A small image classifier, trained from scratch.
Data: trained on photos of plants, animals and fungi (iNaturalist), 77898 training examples, 48.0 epochs.
Rows from expert 1 of block 3, named by matrix and row number. Rows with one number belong to one neuron. Each number is 200 + 30 x the weight over the matrix's rms, rounded and kept within 0 to 999. All counts start at 0.
# gate: expert gate (model.blocks.3.mlp.gate, 16x192x384), inputs 256-383
# up: expert up (model.blocks.3.mlp.up, 16x192x384), inputs 256-383
# down: expert down (model.blocks.3.mlp.down, 16x384x192, transposed), outputs 256-383
gate.34,220,162,191,230,237,233,167,239,201,163,213,218,240,192,220,171,280,190,150,182,257,158,181,234,231,165,180,192,175,217,222,258,226,227,225,217,243,220,225,157,207,189,196,222,146,216,270,183,214,199,190,217,228,152,207,188,200,197,244,169,206,195,191,156,196,278,214,239,167,199,229,244,273,196,197,170,248,234,159,173,177,171,216,204,134,181,192,210,220,203,167,201,233,166,190,194,175,178,166,166,172,193,212,184,146,194,193,205,196,191,211,166,154,185,197,179,201,154,221,199,247,279,215,253,235,241,163,217
up.34,166,188,203,215,187,158,151,245,217,221,205,253,220,217,202,238,226,193,172,190,188,206,198,260,202,188,212,164,181,246,222,176,225,216,265,249,211,133,200,183,203,211,168,218,209,222,240,194,217,200,164,209,246,156,199,211,212,179,214,187,201,244,214,183,230,195,181,244,207,221,245,240,263,204,206,215,228,233,229,207,174,228,217,223,184,191,263,238,189,221,219,166,233,165,247,167,194,247,200,183,185,165,233,244,200,167,203,206,209,197,156,196,159,122,200,195,198,168,217,179,211,250,203,265,186,196,198,213
down.34,186,217,196,204,188,177,193,197,139,245,200,223,199,164,189,161,207,176,211,210,230,235,239,216,215,233,254,193,201,210,194,238,174,180,182,205,222,226,226,243,245,194,160,228,141,155,190,186,231,192,172,261,236,173,239,200,234,171,225,173,158,238,186,188,190,181,176,211,179,180,213,217,240,249,256,240,206,257,162,150,213,222,224,220,220,198,186,230,198,185,204,218,152,210,187,188,235,207,204,216,198,208,179,243,186,178,171,241,240,167,158,142,254,185,207,209,221,188,126,167,226,181,217,182,202,239,197,183
gate.35,183,207,155,214,173,193,216,169,193,220,213,169,212,194,216,120,183,218,169,148,194,206,180,191,170,233,153,234,216,187,209,184,241,185,221,171,212,218,202,193,138,195,195,161,143,222,214,181,259,187,177,226,216,214,160,208,199,163,159,200,205,140,151,178,228,227,187,237,209,217,216,189,197,162,226,163,178,231,246,200,206,219,195,201,173,170,229,228,184,206,227,239,208,174,186,211,212,191,153,237,216,242,219,166,192,131,192,183,269,174,155,228,200,244,153,189,193,203,162,178,204,202,183,142,161,209,213,252
up.35,178,213,163,195,258,257,159,205,201,189,201,123,211,187,219,139,172,243,220,225,256,215,182,190,146,151,206,242,247,168,153,183,195,208,219,229,243,136,198,204,195,181,208,201,207,129,219,195,176,238,183,221,198,240,194,166,184,196,147,207,219,174,146,205,196,197,213,195,199,205,251,204,194,169,209,187,212,228,238,207,192,106,217,214,207,190,236,208,190,160,195,154,214,186,155,195,146,143,180,202,203,167,206,154,213,153,234,167,161,209,171,217,192,190,185,183,186,187,177,183,212,199,194,191,194,147,202,212
down.35,177,187,213,203,162,266,200,180,191,188,174,224,186,180,203,159,150,234,169,168,224,209,208,195,171,160,196,195,216,208,181,272,209,202,247,167,182,219,213,209,162,184,239,135,189,173,184,228,208,199,160,176,215,181,235,226,236,199,224,218,222,179,177,221,178,217,218,171,219,241,234,211,188,183,217,185,182,223,225,237,219,283,202,260,220,186,248,153,216,246,200,190,164,199,231,159,164,212,191,180,220,140,208,222,204,199,219,190,210,238,251,186,196,232,187,157,191,193,233,217,171,179,207,177,197,198,185,173
gate.36,204,189,141,176,160,181,182,211,153,149,166,173,166,227,226,183,219,178,186,176,194,242,240,171,158,186,180,153,175,235,201,153,159,194,223,243,201,239,183,180,183,215,225,247,168,252,160,204,234,217,255,230,228,186,267,187,207,226,201,240,192,179,209,181,169,228,261,204,196,134,224,234,196,167,211,183,187,165,224,201,194,241,178,220,230,174,254,176,171,157,266,233,219,227,230,166,184,161,165,188,187,170,221,214,213,246,155,181,184,176,232,175,226,161,215,173,236,152,215,169,202,222,242,226,211,221,174,247
up.36,212,250,207,229,190,176,225,240,238,159,243,225,182,218,162,161,177,273,183,207,168,155,150,220,166,217,187,214,168,152,221,185,177,188,127,167,139,149,201,224,152,186,168,205,192,195,236,253,175,191,160,176,223,212,212,199,240,171,170,193,202,192,188,237,217,132,162,216,200,158,193,170,183,213,212,236,224,222,221,233,189,147,241,229,257,225,207,159,256,241,218,173,218,240,194,208,221,195,235,216,210,244,170,204,197,184,215,204,221,227,196,187,204,216,209,190,180,201,254,158,240,196,229,187,170,197,193,194
down.36,295,223,237,226,259,233,203,164,166,141,195,208,168,249,195,219,208,231,186,171,200,170,138,220,237,178,201,231,170,171,206,223,166,197,213,201,212,245,195,231,238,194,208,173,148,216,195,213,134,233,186,200,200,240,213,221,180,177,208,160,204,218,201,264,185,145,161,178,280,112,258,206,148,215,138,215,201,221,245,227,165,194,210,223,119,155,194,189,198,185,195,160,176,211,233,207,207,170,209,168,158,177,152,162,200,208,185,171,205,236,203,154,174,240,163,204,233,202,214,185,198,196,180,185,122,183,232,191
gate.37,225,202,231,138,228,182,270,227,180,203,187,134,220,190,237,200,185,213,169,240,186,177,187,156,215,184,212,244,262,212,222,181,206,215,206,232,184,181,181,211,207,227,181,178,189,221,154,241,170,208,154,198,205,193,159,176,195,232,120,181,223,153,222,276,164,191,201,207,209,212,177,190,154,200,215,238,186,185,194,209,206,211,206,188,216,173,222,199,164,223,230,195,188,206,205,208,194,195,219,198,214,169,186,206,229,150,245,161,257,203,311,189,194,228,201,225,216,240,193,238,214,203,213,209,180,195,208,218
up.37,196,180,164,181,207,233,185,208,188,182,164,161,201,193,269,185,220,145,192,202,215,204,188,155,211,165,214,215,205,192,203,207,197,206,236,213,165,157,155,189,229,231,212,234,171,223,211,213,241,219,228,182,212,173,219,196,190,245,141,194,193,240,187,173,152,216,244,195,210,181,229,288,194,212,208,248,169,223,171,201,177,193,186,178,191,209,238,247,257,185,216,186,244,215,173,240,184,166,265,231,236,254,156,232,125,209,189,200,251,237,220,274,171,192,169,226,194,188,197,248,162,198,203,201,192,229,197,214
down.37,241,231,151,201,176,187,208,193,228,186,221,219,209,241,118,211,223,201,236,212,210,247,215,164,185,196,225,178,229,136,232,185,173,188,205,196,245,144,178,209,241,212,290,195,171,232,227,220,208,255,257,258,175,187,191,237,176,154,207,171,155,187,179,196,206,150,213,224,246,210,196,188,205,199,238,172,248,181,200,214,179,157,236,201,208,240,160,208,215,205,213,227,235,180,228,223,176,192,160,247,200,190,225,225,195,173,152,181,227,140,245,217,224,187,181,181,215,203,206,184,236,214,262,209,185,237,231,184
gate.38,200,206,202,174,190,194,221,211,194,208,192,175,165,180,175,183,194,133,196,230,236,197,245,221,210,166,221,178,228,170,201,211,180,170,198,218,177,231,173,235,134,193,145,163,158,226,201,261,152,251,214,142,235,197,211,290,182,204,179,133,200,198,194,231,217,260,187,130,175,195,203,206,172,199,195,204,151,266,221,179,172,239,174,233,215,189,173,153,151,187,251,196,187,230,212,223,202,194,192,247,169,181,202,191,195,205,190,200,184,261,188,158,205,188,195,232,186,209,142,191,198,177,162,229,177,191,174,248
up.38,238,189,142,254,216,230,204,218,210,164,178,176,203,199,155,246,245,216,230,185,197,198,187,240,230,167,150,187,181,188,205,178,199,226,221,182,235,187,152,236,206,219,230,241,168,229,199,183,207,190,211,236,179,209,184,178,254,194,174,184,195,138,221,211,175,193,198,247,195,171,186,162,188,180,197,168,198,153,179,213,210,172,198,207,191,185,240,205,223,237,173,210,176,212,168,167,187,146,164,204,149,176,211,201,203,259,188,205,157,233,207,225,166,196,233,247,151,208,207,223,214,230,199,167,256,194,227,168
down.38,253,202,183,209,223,200,226,194,253,215,224,216,218,183,208,213,218,199,194,202,212,188,178,235,235,209,207,173,187,191,197,176,192,213,234,206,245,173,148,187,235,233,200,180,188,231,157,164,233,230,158,207,155,225,213,222,193,246,219,197,199,222,232,218,149,235,221,156,213,230,206,193,268,170,205,175,186,180,185,186,219,150,199,186,185,224,224,169,215,211,126,225,208,213,225,134,213,234,190,185,206,197,200,182,217,181,182,220,188,202,208,254,213,219,202,181,196,190,219,208,167,261,168,189,199,191,231,198
gate.39,224,197,251,163,168,244,202,206,251,225,237,220,198,160,230,184,241,152,188,185,211,215,204,246,274,160,146,160,260,213,204,223,167,214,224,195,200,148,286,221,238,192,211,160,186,226,216,250,171,215,199,195,135,247,174,268,212,226,136,196,195,201,219,231,176,168,179,228,193,202,210,208,197,215,164,195,222,172,121,233,204,216,157,210,233,195,166,191,170,170,252,169,193,164,224,186,178,164,233,221,178,217,145,212,229,171,185,198,242,177,210,215,194,169,203,183,205,222,246,235,169,186,200,216,179,152,195,212
up.39,173,227,169,235,244,209,238,190,136,197,180,183,209,230,268,186,141,257,202,199,176,191,151,175,218,222,207,229,254,234,237,196,245,207,196,200,190,195,136,214,239,235,181,206,162,234,145,171,167,212,185,225,165,187,237,226,232,210,243,139,189,190,207,207,223,207,212,191,138,179,136,265,165,181,231,172,162,217,213,210,204,191,156,212,205,247,183,151,190,247,218,182,210,248,191,215,270,204,235,168,167,206,180,209,232,252,202,218,210,197,153,205,219,224,185,184,167,226,141,193,197,240,227,193,228,250,179,262
down.39,136,161,198,277,197,207,185,141,197,230,257,226,198,249,189,213,255,205,173,182,193,204,166,193,227,232,139,256,209,214,207,187,189,207,210,208,200,226,168,169,210,211,185,213,139,240,192,173,194,179,174,235,187,215,189,211,206,158,201,168,153,229,205,142,169,200,201,244,206,218,231,213,207,176,222,167,186,197,229,218,169,164,204,188,151,127,185,198,161,177,231,203,248,167,216,237,218,234,227,166,249,180,220,256,206,179,201,222,199,236,201,200,221,189,156,179,203,255,214,163,171,205,197,169,200,252,172,129
gate.40,234,200,236,196,171,237,196,186,183,177,176,184,189,189,184,185,221,254,231,192,208,177,239,213,216,197,236,203,237,167,202,198,230,184,236,184,213,208,167,204,199,207,177,204,167,163,160,215,183,221,184,194,153,235,143,219,191,200,215,179,215,229,231,157,194,158,188,201,196,206,176,167,199,210,190,189,204,183,147,242,164,161,208,226,234,233,185,223,133,225,186,205,195,192,219,203,164,242,227,221,217,168,194,194,217,221,209,190,229,157,211,192,215,180,201,236,161,206,213,156,218,244,199,188,147,199,179,167
up.40,246,224,247,213,189,188,203,201,192,213,232,262,202,149,221,207,202,185,221,192,181,187,209,170,223,175,182,226,217,194,150,234,165,179,129,214,235,195,203,222,213,180,211,257,228,221,163,210,177,210,237,151,165,222,125,213,226,163,194,226,241,220,189,216,250,208,215,156,176,203,193,161,228,167,196,214,237,201,196,165,218,190,193,156,228,232,186,235,228,216,135,229,192,180,193,202,189,171,187,212,167,223,203,205,228,228,165,205,205,212,202,192,224,225,223,184,165,225,168,168,223,207,223,196,218,197,213,250
down.40,201,194,226,243,197,180,230,197,183,202,262,210,156,170,193,254,162,220,210,216,173,164,200,216,214,207,183,184,188,187,157,154,198,166,130,222,197,170,196,224,181,197,247,170,227,155,205,216,231,193,173,165,226,192,202,172,284,217,187,148,269,211,190,218,214,200,243,177,190,185,236,226,226,184,134,161,182,184,191,233,173,198,179,210,232,196,169,214,223,165,190,179,178,245,202,243,197,238,188,170,214,182,175,202,203,223,204,221,174,217,203,144,172,196,218,228,217,191,165,162,241,221,196,171,206,172,155,211
gate.41,181,186,221,180,171,261,232,195,253,150,207,190,223,181,235,218,217,210,173,199,259,197,219,223,195,118,193,194,225,223,227,198,200,174,212,165,207,195,183,195,120,205,167,221,253,244,246,203,191,238,192,170,177,162,176,198,192,177,182,204,209,207,178,158,183,236,257,243,219,222,222,210,172,281,219,184,199,214,158,315,159,191,199,227,171,170,207,186,202,212,176,214,146,207,162,191,235,216,185,254,180,213,202,177,199,215,198,223,245,199,209,219,179,208,221,183,211,174,194,189,195,177,195,203,198,182,206,152
up.41,194,210,246,191,182,141,172,216,233,198,169,254,251,174,199,204,213,154,192,192,188,235,267,190,157,165,176,207,224,178,189,187,154,182,217,189,202,174,190,189,232,216,192,184,238,190,195,238,252,187,183,214,252,215,180,193,198,196,151,205,218,130,226,210,181,170,194,226,199,195,216,187,172,173,163,188,185,246,189,120,208,178,233,284,227,214,207,173,221,178,227,189,242,242,230,197,143,215,240,275,235,213,198,205,159,238,201,158,177,202,205,130,189,225,215,181,225,193,141,200,222,199,192,199,212,228,194,207
down.41,196,224,179,170,166,219,171,227,231,206,188,222,196,250,160,203,155,238,205,161,200,211,193,214,190,214,232,187,183,204,198,192,253,154,184,242,182,205,244,240,199,179,234,200,233,257,184,222,158,191,178,152,217,200,188,210,197,245,185,172,292,212,231,231,243,185,193,136,215,293,183,210,216,198,210,133,163,227,237,183,204,213,203,106,152,174,222,267,243,122,190,197,211,252,199,225,170,215,176,268,238,214,172,223,168,200,205,217,224,208,153,165,195,202,272,235,183,197,190,196,214,167,200,197,220,236,198,178