From a checkpoint of a small image classifier: 32-pixel images, num experts 16.
Rows from block 2 of a small image classifier, named by matrix and row number. Rows with one number belong to one neuron. Each number is 128 + 32 x the weight over its row's rms, rounded and kept within 0 to 255. All counts start at 0. Numbers have three digits each.
After each neuron's rows are labels from the 100 images, of 14848, where the neuron reaches its largest size: "responds to" is what is common among them. Only what is clearly more common there than usual is listed. The data: photos of plants, animals and fungi (iNaturalist). In brackets: how many of the 100.
# gate: MLP gate (model.blocks.2.mlp.gate.weight, 1536x384), inputs 192-287
# fc1: MLP up (model.blocks.2.mlp.fc1.weight, 1536x384), inputs 192-287
# fc2: MLP down (model.blocks.2.mlp.fc2.weight, 384x1536, transposed), outputs 192-287

gate.2:122101079083100119140123154106161158142083105105093063166184091091126170158136079127135094179240169112122115163143089154176196130118148131117120138126159119189120119112073117112121109126131099170114161114173170120152144119151128057094107092187112122154083165117138158127122055043115131127
fc1.2:148157158177079127088109142091080129173138125136107068124182188167166127116117123169105075133193136133110147158086089161123137151167094112066090140134170151134055088154170078220152081113102089135119162096110140095093099114090112092072157153124094083114136149134129125103173123100146122078
fc2.2:149064123139121057158115088116201105116142092120107180118126112118132115110150106093077154078146134168126108104154205099163102124123159140128133148084112135146095151116142136058108177084108175109108152136160177147150144062173175143108159173139099102108095137105135189163134089102095149138
responds to: class Aves (89)

gate.411:147153130128179117080056133116112179145137110154190066176106132093138155138076167158104170123141128149115129149121085159172092160163219115171178159123055163107071139099116103123141138077116137137143178130107083210171098198135068116102129124141110108145110160201133121137110169127135165169
fc1.411:125147118059163178122159128102086158083125134122100150159112106129115109128060143171165072055098127142116117148119153153131140120108109154113070142222121149076089134168128104124138114155132187116144128128113157104101111140150108146182094112134158145113146127180098105145119098152119151174
fc2.411:135100150154173044103114088136129156088103101097141079127144093190081137089132162124170150111133071112082104096100098087137108098203085116220154043115154101134157106149063075129148130168152184107082145201094163134134115164051121109129060151143115109126130151144145167081096049168033147163
responds to: phylum Tracheophyta (26); kingdom Plantae (26)

gate.680:102100163117163101157134148101135138128168142135134113111131087150155095089127154120071133084123120090101179099080178108147166054116134074121082166086084138141147170155095134163193129097175106168164076124145107100107135177185069166142101112182109099138120182204104198176069173112189136098
fc1.680:149196108116127132125114125096177136085164195108142104104124121105119113200147085101152107061143146162137121150121117216136089114169113127155047113152199105123117148144171115161198119108105080202170142136133082193155161151135171158132121122189130131191127150174152150127158116134134100096
fc2.680:222067184130110090150118165165099167122084077084129129131140080139154080163142122109079117137097134120178144140149118126116121078170065164104177100188111130089176073142144117064130130117181114171106102108129110104129083090147111107159128183113081155185102136126103092163097136137122127042
responds to: order Charadriiformes (26)

gate.208:148067104111147132138072142156101160111095112132168106138140125116127108091040161121182096164100157094126139083099166113082165128095105157154184185105101098117118119143096080140171078169138158167149097134137097170175122113177100085089156166176160120088169091079092145039152211097146071116
fc1.208:109166129161139055112146123151197073147168115179136114137093107118130104068086183143137159131129101126101162092123090116094149129101159137187129107099169086150141136178121147072119184144137146092120157131131159110130116135128090148144089174109148103144073147124107067117092132135118116079
fc2.208:094122142141109136086164097140193121108136177136108154088147103146090155088154137119170134107156084125089118160140040132148084118164197105123128066074150138144116121132196151107122164114150097134108130151124115178128108129076157101122125121091207083118144114175087110156118131143088182116
responds to: class Aves (85); order Passeriformes (53)

gate.555:164203143116138107141125133180148132148122078095120140150126110156164054093116218128076138180170173106182119135136118148091150121104148126142111098081178127145101184180131152160145158121115104099128114122107176091122198228132131183145141139105108115141127161133158095073163140151154170140
fc1.555:182182134086123151129104120088105136113152129095156161149080150164164099128136169148158108142082127144108141145092181145082107137167097155103122077179193123103138160098114098116113069153112137141151124163110141122154210134117130193104129135136123080137124079108178110089161158074185136162
fc2.555:146144181089146103145103142123109170132075153126188126060068113137133114163098079152120111113115101082208164132109178213186103162133178168079184139115143156172221138111149109154112128150162114091130143089076090119169131127119164175159149086122109135143126203149079108118105142075130175145
responds to: phylum Tracheophyta (32); kingdom Plantae (32); class Magnoliopsida (29)

gate.290:098107104102151117113134119101143117097096075126177120090115065102096097114148128161091120072132104072119129084118128102153085113121176116098119100135106101104142163149170158152140075094099163099109131177123088099128088146113108141116086142183104122033162147129110127113108104144172118108
fc1.290:087097176089143155183115130112113045109103106160117145132116157148131124153058186095164101110130137123134081154168129155156094160067117100180130113048089168210127183122118144157068200146092097165140169119149149146130145090152165120180202114145168149149168083150158102140058085150052080102
fc2.290:166171145130136143114049137121165180134164114109112137164143106093176061147150130086142095131171081096202118118124076166153151194172121096106111186087147094136107132146148142079135159166159110128119108094121090139148124189133131160076142147061168106169093076131167161102120141182179095108
responds to: phylum Tracheophyta (29); kingdom Plantae (29)

gate.18:116154145170045126156105117124170138150154096159159113113146104062109136117113169099134090122083146145079157147102150168074112144180153133083062119157156119106095100142130171153151090140136028101130175161125174144065129115149146145115117134124164108145111135109108177060156075112126103095
fc1.18:081112111123133166171080103083125130138107103106064065149137100090122178199160132098114100094075178145105118155162106156097119101137109099091120120099149126074120076106132162148129028163140144151138158174126139173097217153162095149111059173149082127131095213172167159095132095090191118125
fc2.18:128120126060165117141177153137162115145176094145164151153155136119086115155137108134145149157110125206126155093117126131119136159106183081072106180095079142135121173121128150171160188142085138165185141118145140169105192088125178184115217194143136157109125084114099124149115112111095179132
responds to: class Aves (92); phylum Chordata (92); order Anseriformes (36); family: Anatidae (36)

gate.221:185099117065054136087112122178115128207148186160181142102092157125096113108162163115129185163163189095115091133129133152113123117104126122171115087092141108080136116121068080163105142136124171159111123183077101062162128122131137066146138085044159129154117146169120134098166084134085168095
fc1.221:140148183075105102072095143180153126125176106186133112126070162111102148141162067116138129118196067118092102121085083100089122115157129113143129140128128124130133133107075138092130114137101175114153124064114087063153106150100204117145136166091137133064172120177063163137107150134152085086
fc2.221:151152138132123176147118133126143181109068115136111083157179072142150150109084099160092140195066132089199093132102076118153079119150126140177112112132108142116076129150135126155153117151131117095095127084183103122123164152112097101152114115114175103162086158143113143130122132109085135139
responds to: order Charadriiformes (34); family: Laridae (26)

gate.81:136127134126181150089087094096084104129098111082137092083166104134116178045096139115108113173146111189117142117101122152143172116133093145111122160129155132120174135092128102176141110143168145141147127129136098156131076123167100116106110109104111220203184152066102144198096144157119056122
fc1.81:179152151139158131148125157094143119139148109090110134164111156112106139159179105101082075135137145120123106145168128121137152093114134096145138146106149165154086139206160098101120189144166086106154192112144146139120114100165114100147139100090111108122105165172119084116154100109064091124
fc2.81:125157114142109101132135109130198128126119158219121149155059130146130145123116104134142134097111154120105136146080090164096116123107133101107138126128120119146129104119117144111099144145179146159164072150143142146166112038109137105132101122125121119155061226097091110088127151072110132129
responds to: phylum Arthropoda (67); class Insecta (66)

gate.39:139146066162111105116128102080108098148161124070135135124168159149144158142170122189153104086133105154093182092102129114154172105141194103125197137114149119175147115136100056122170076177136142129165122163125146143139101093115132096135103068134138157138118140084146122074111181074120142168
fc1.39:126181128090104149079169170120104111136178097084112098112174120156118156122127134141131084145124152106123120105147162122155120073139114096129158128094126109087170169113113126171199079141173117068082150108148152168121144121123141101186118154186137153099143138111114138137123148162177178122
fc2.39:126105159129139176144169128136062159157159076154106122130149144157133154174127170093165143090165113159158119120128068148092136106113099140120127114058133166108115151160081123121177165128113151126096116221136180157148103106129115168126110127141174138165135113094123120151204114101178136090
responds to: phylum Arthropoda (67); class Insecta (66); order Lepidoptera (31)

gate.463:118159145135109154120115085122210103105130110156095142165135113134131072093090158179098109078144055116150141089164088101127139102097096130115166092120074112153142224136082123176156083142099150113208108133150124194147112183178069142113111096090147118172109137086151111151065143151129171081
fc1.463:157159179107131122128141141095127113090100108159104210159143117111112086132136119187170094126084111145126138127149122115134151105158148117115166109188158134095127130077097165156206154135156102174120112127109134157112112120097113110056095125098138124154161055104113131062139140168135135150
fc2.463:090136142135171185090080140134118170148151098185066136149170131169102135106107106176101169072113166140122162124143101154135171113124075139140115056086141105156113109127152118154145111152109108165125171109090071134132161121143143084135163159076137108158093122155146173209136130171141115092
responds to: phylum Arthropoda (73); class Insecta (70); order Lepidoptera (38)

gate.348:098089208126129132145129079120124122125180082065166172064094175124208112158181099178149111098156122109093142128099136059105092150067051064175142125153095139093091096116212130182143139079134166140168114127156124142117109085184109136148118108139116114201142158097089106058160096153114103075
fc1.348:082089136103146084120152134138128180148148091130131112109124139092194131104125119115170151115192106185123144120066093107119137118099149111168136118140108109120085193103119126114148121141133130220185162104104121167140078140171136106157110178137148155173189139169120096131157154121130193044
fc2.348:141117135138099137157096146191074035155145107188161162137150151076129125108104185093186158134142154155147122109112118141194180130124128149125156150049193119114112093125095170179156097114152114157077113132070086150145108136119118142116101098120133091196107083100084113127101108111154137114
responds to: order Charadriiformes (42); family: Laridae (25)

gate.621:112153122108144151143120118106104113079073159150148165152095098118175123136123140115191136173097152171115086123129117066135118095162113080137080145100073110154088152065112107137139144094071198168119172124159135097090135089119096129113095126141136131087118108137154174140090123110222145099
fc1.621:108138081130120118137081157084166118155164137141113069138126112126091135102096130174159107084149166138114115152130106140086149160183130174134180131200163146087128189106073138151112122156187114068119126127189101148148180069147144149131102114116094122187141085142118087128151116135113154054
fc2.621:127088161145154144130160154128143158122101068153149171108109166129162184124097131142122109076145130170156101110196132140143188186120093126118170154128127157215137094177198096137138113159105118115105163113148105096111153145213089157154148163142140130130113085143123076143100139145098167097
responds to: phylum Arthropoda (66); class Insecta (62)

gate.133:163121100160109115048096116196124140056159164136125093162191207142100170065135141165132065126099104142119106116126206090121147122182084082065146143109141155107127097137176092119109156193104152124086133160144146124077140215133082069094100132168165034118146191129204196161144113115137140103
fc1.133:190150104157185133120167125121139145166161109065127125115147123191132140133106138132084188108110181123099127148151131143111130116116128210112107104213115119137148108145131172128139189106149157140091124083131153123130147085094108109152103131105090147195143104143105028110153152075142156114
fc2.133:112110132188164192072103090187086128102187085134155114141119071078103137180115146141111196134092132093097155102125105129199105135095082132120157066074117138083122093072083161159156122114126146205111147179129147146117091218173160114145077132226134129098143106174149151095146126125074151118
responds to: phylum Tracheophyta (37); kingdom Plantae (37)

gate.748:165112121100092139095137113151078137140137057145099103112095103167091125129143165157194167164205148104122091096093136113148094140101090135070113121129103158134081133156112146142114174094156092115167162124113145136135121135146135089076086115131184133115081149106121128151083184110118193114
fc1.748:089109094145109149134180019107127101123089170118188112097112148105111206143133117066113110104139173109109175150094146127144088091109105160186131129170143137116105094171140087149131117087063135251188041124090112144157169098117176073150144102132156172140165080157070154133147072107111121137
fc2.748:135042121106122075084176106064157112154169118176176103132098133179171131147182110144111133098168130138157161124088103110143148147158119081071101097068118060144111140112111080126123114057077072161133048118071155129112106124105161186164165169159055104141152070120066112172077090118144157183
responds to: class Aves (93); phylum Chordata (93)

gate.649:095096141126096115159132135109100109177140138129074086180175111160159111183115135116074094086079162137162122117131173223105107183083085130086137115147063056168118127130086155124159126132076146094116105132149144090189090084178106154095084141126145124094112170050136149089101104131150093035
fc1.649:148116166139100113140141129109105121160176122126134112204106120124145178094093125137113143117118191093131120088124125172117079120105145088022142109121140147146106086143055141120195085129111126123165111116170107141120128175108146127142159116214108174092139125154182091178071157153106109151
fc2.649:155114118130098124103125100139126139129187159087123087122125156171163180190130132187169157161114133115175180125199076137034150138138083163103183096098061086102110115131073155099108160166112085147186168153155149105121148116058141149119118107099097087129087130143155176088154121147125103085
responds to: phylum Arthropoda (76); class Insecta (75)

gate.504:155156112140085122167097093190108115153130169126131149100174177119160106081082070139110208118160148190137167109174164171125091160084130145157085132137108091180189200125158121095120117105088115151092150158072158176096152133107169141114116157140133063063154125158127105104126089113120105175
fc1.504:121069122091100127152141186100073123139090094115121183135111170057118068151124161133114161136129164114188118130147165159146146156121088135166096159143150095104224156131096145098175191191132087103162111177065153127124133069137155151088119176128130121129147090078123152104186124098159125172
fc2.504:161106116145102152123128133124069171137137048138090116067152126131092129111081124144141092104121161106159102108134141128173121089105169111127124127133126161147133102174124143112157112163138079149135138169113197153143136134099128145099139130124139114148122156109142139135153097102098130147
responds to: phylum Arthropoda (62); class Insecta (60)

gate.245:147119192083130115132131181145154121118088126135150161148163133110102119136111167117145082140089127152103136123187129070140160104117094141146157129114167133134077180130130163137146133131129111109182133159105133114107153150116099118104119129142119080081104119093147169030206178090099116167
fc1.245:130213119078148134149089049118163132052133065107080108116170093113099065081083137127150076084169124133122126167067096116098136109130172126134142164134151147135160125128142101158100107092101120127074090129156110117135039148149135188167092172112099089150240115112145081153108098116135135131
fc2.245:148166141109120144158163168130147195092099076087137138110190117177119104084125087102121061121126101060149111185181124102099155130116125080143096059120101134189130130116089093122130182158094128169155121163161101110130118126085200120137114146066125140158112107131122176098097097162198149116
responds to: class Aves (83)

gate.329:137099110126142070086121161111141094173110145100155120067139132087113134109091121122114199125116062157123117140105145089129176166139150085093151126144121113110114139120170134140162161072194125092175141116096206094176083111125137095136178114120138142170103142147092117089126155099128145150
fc1.329:083106079126105043139170129100106078154103105142123145103085178119141098163148135134139169121160108080065133133115114127177150100095180090179139117115131123087161141144125146056095124166173115140161129100172177114082104125135101143142154147154131126059130148087097112171121103092165120160
fc2.329:151113103154128094143134123143159134139099166082194119169163161152112089089092160156161141117126129049092131133141180131191115121144146098134113119170177122095078199112102196134119130140080115140172111109098135148125088135162176126121136123173141109126121129148132144139106132043168106143
responds to: class Aves (84)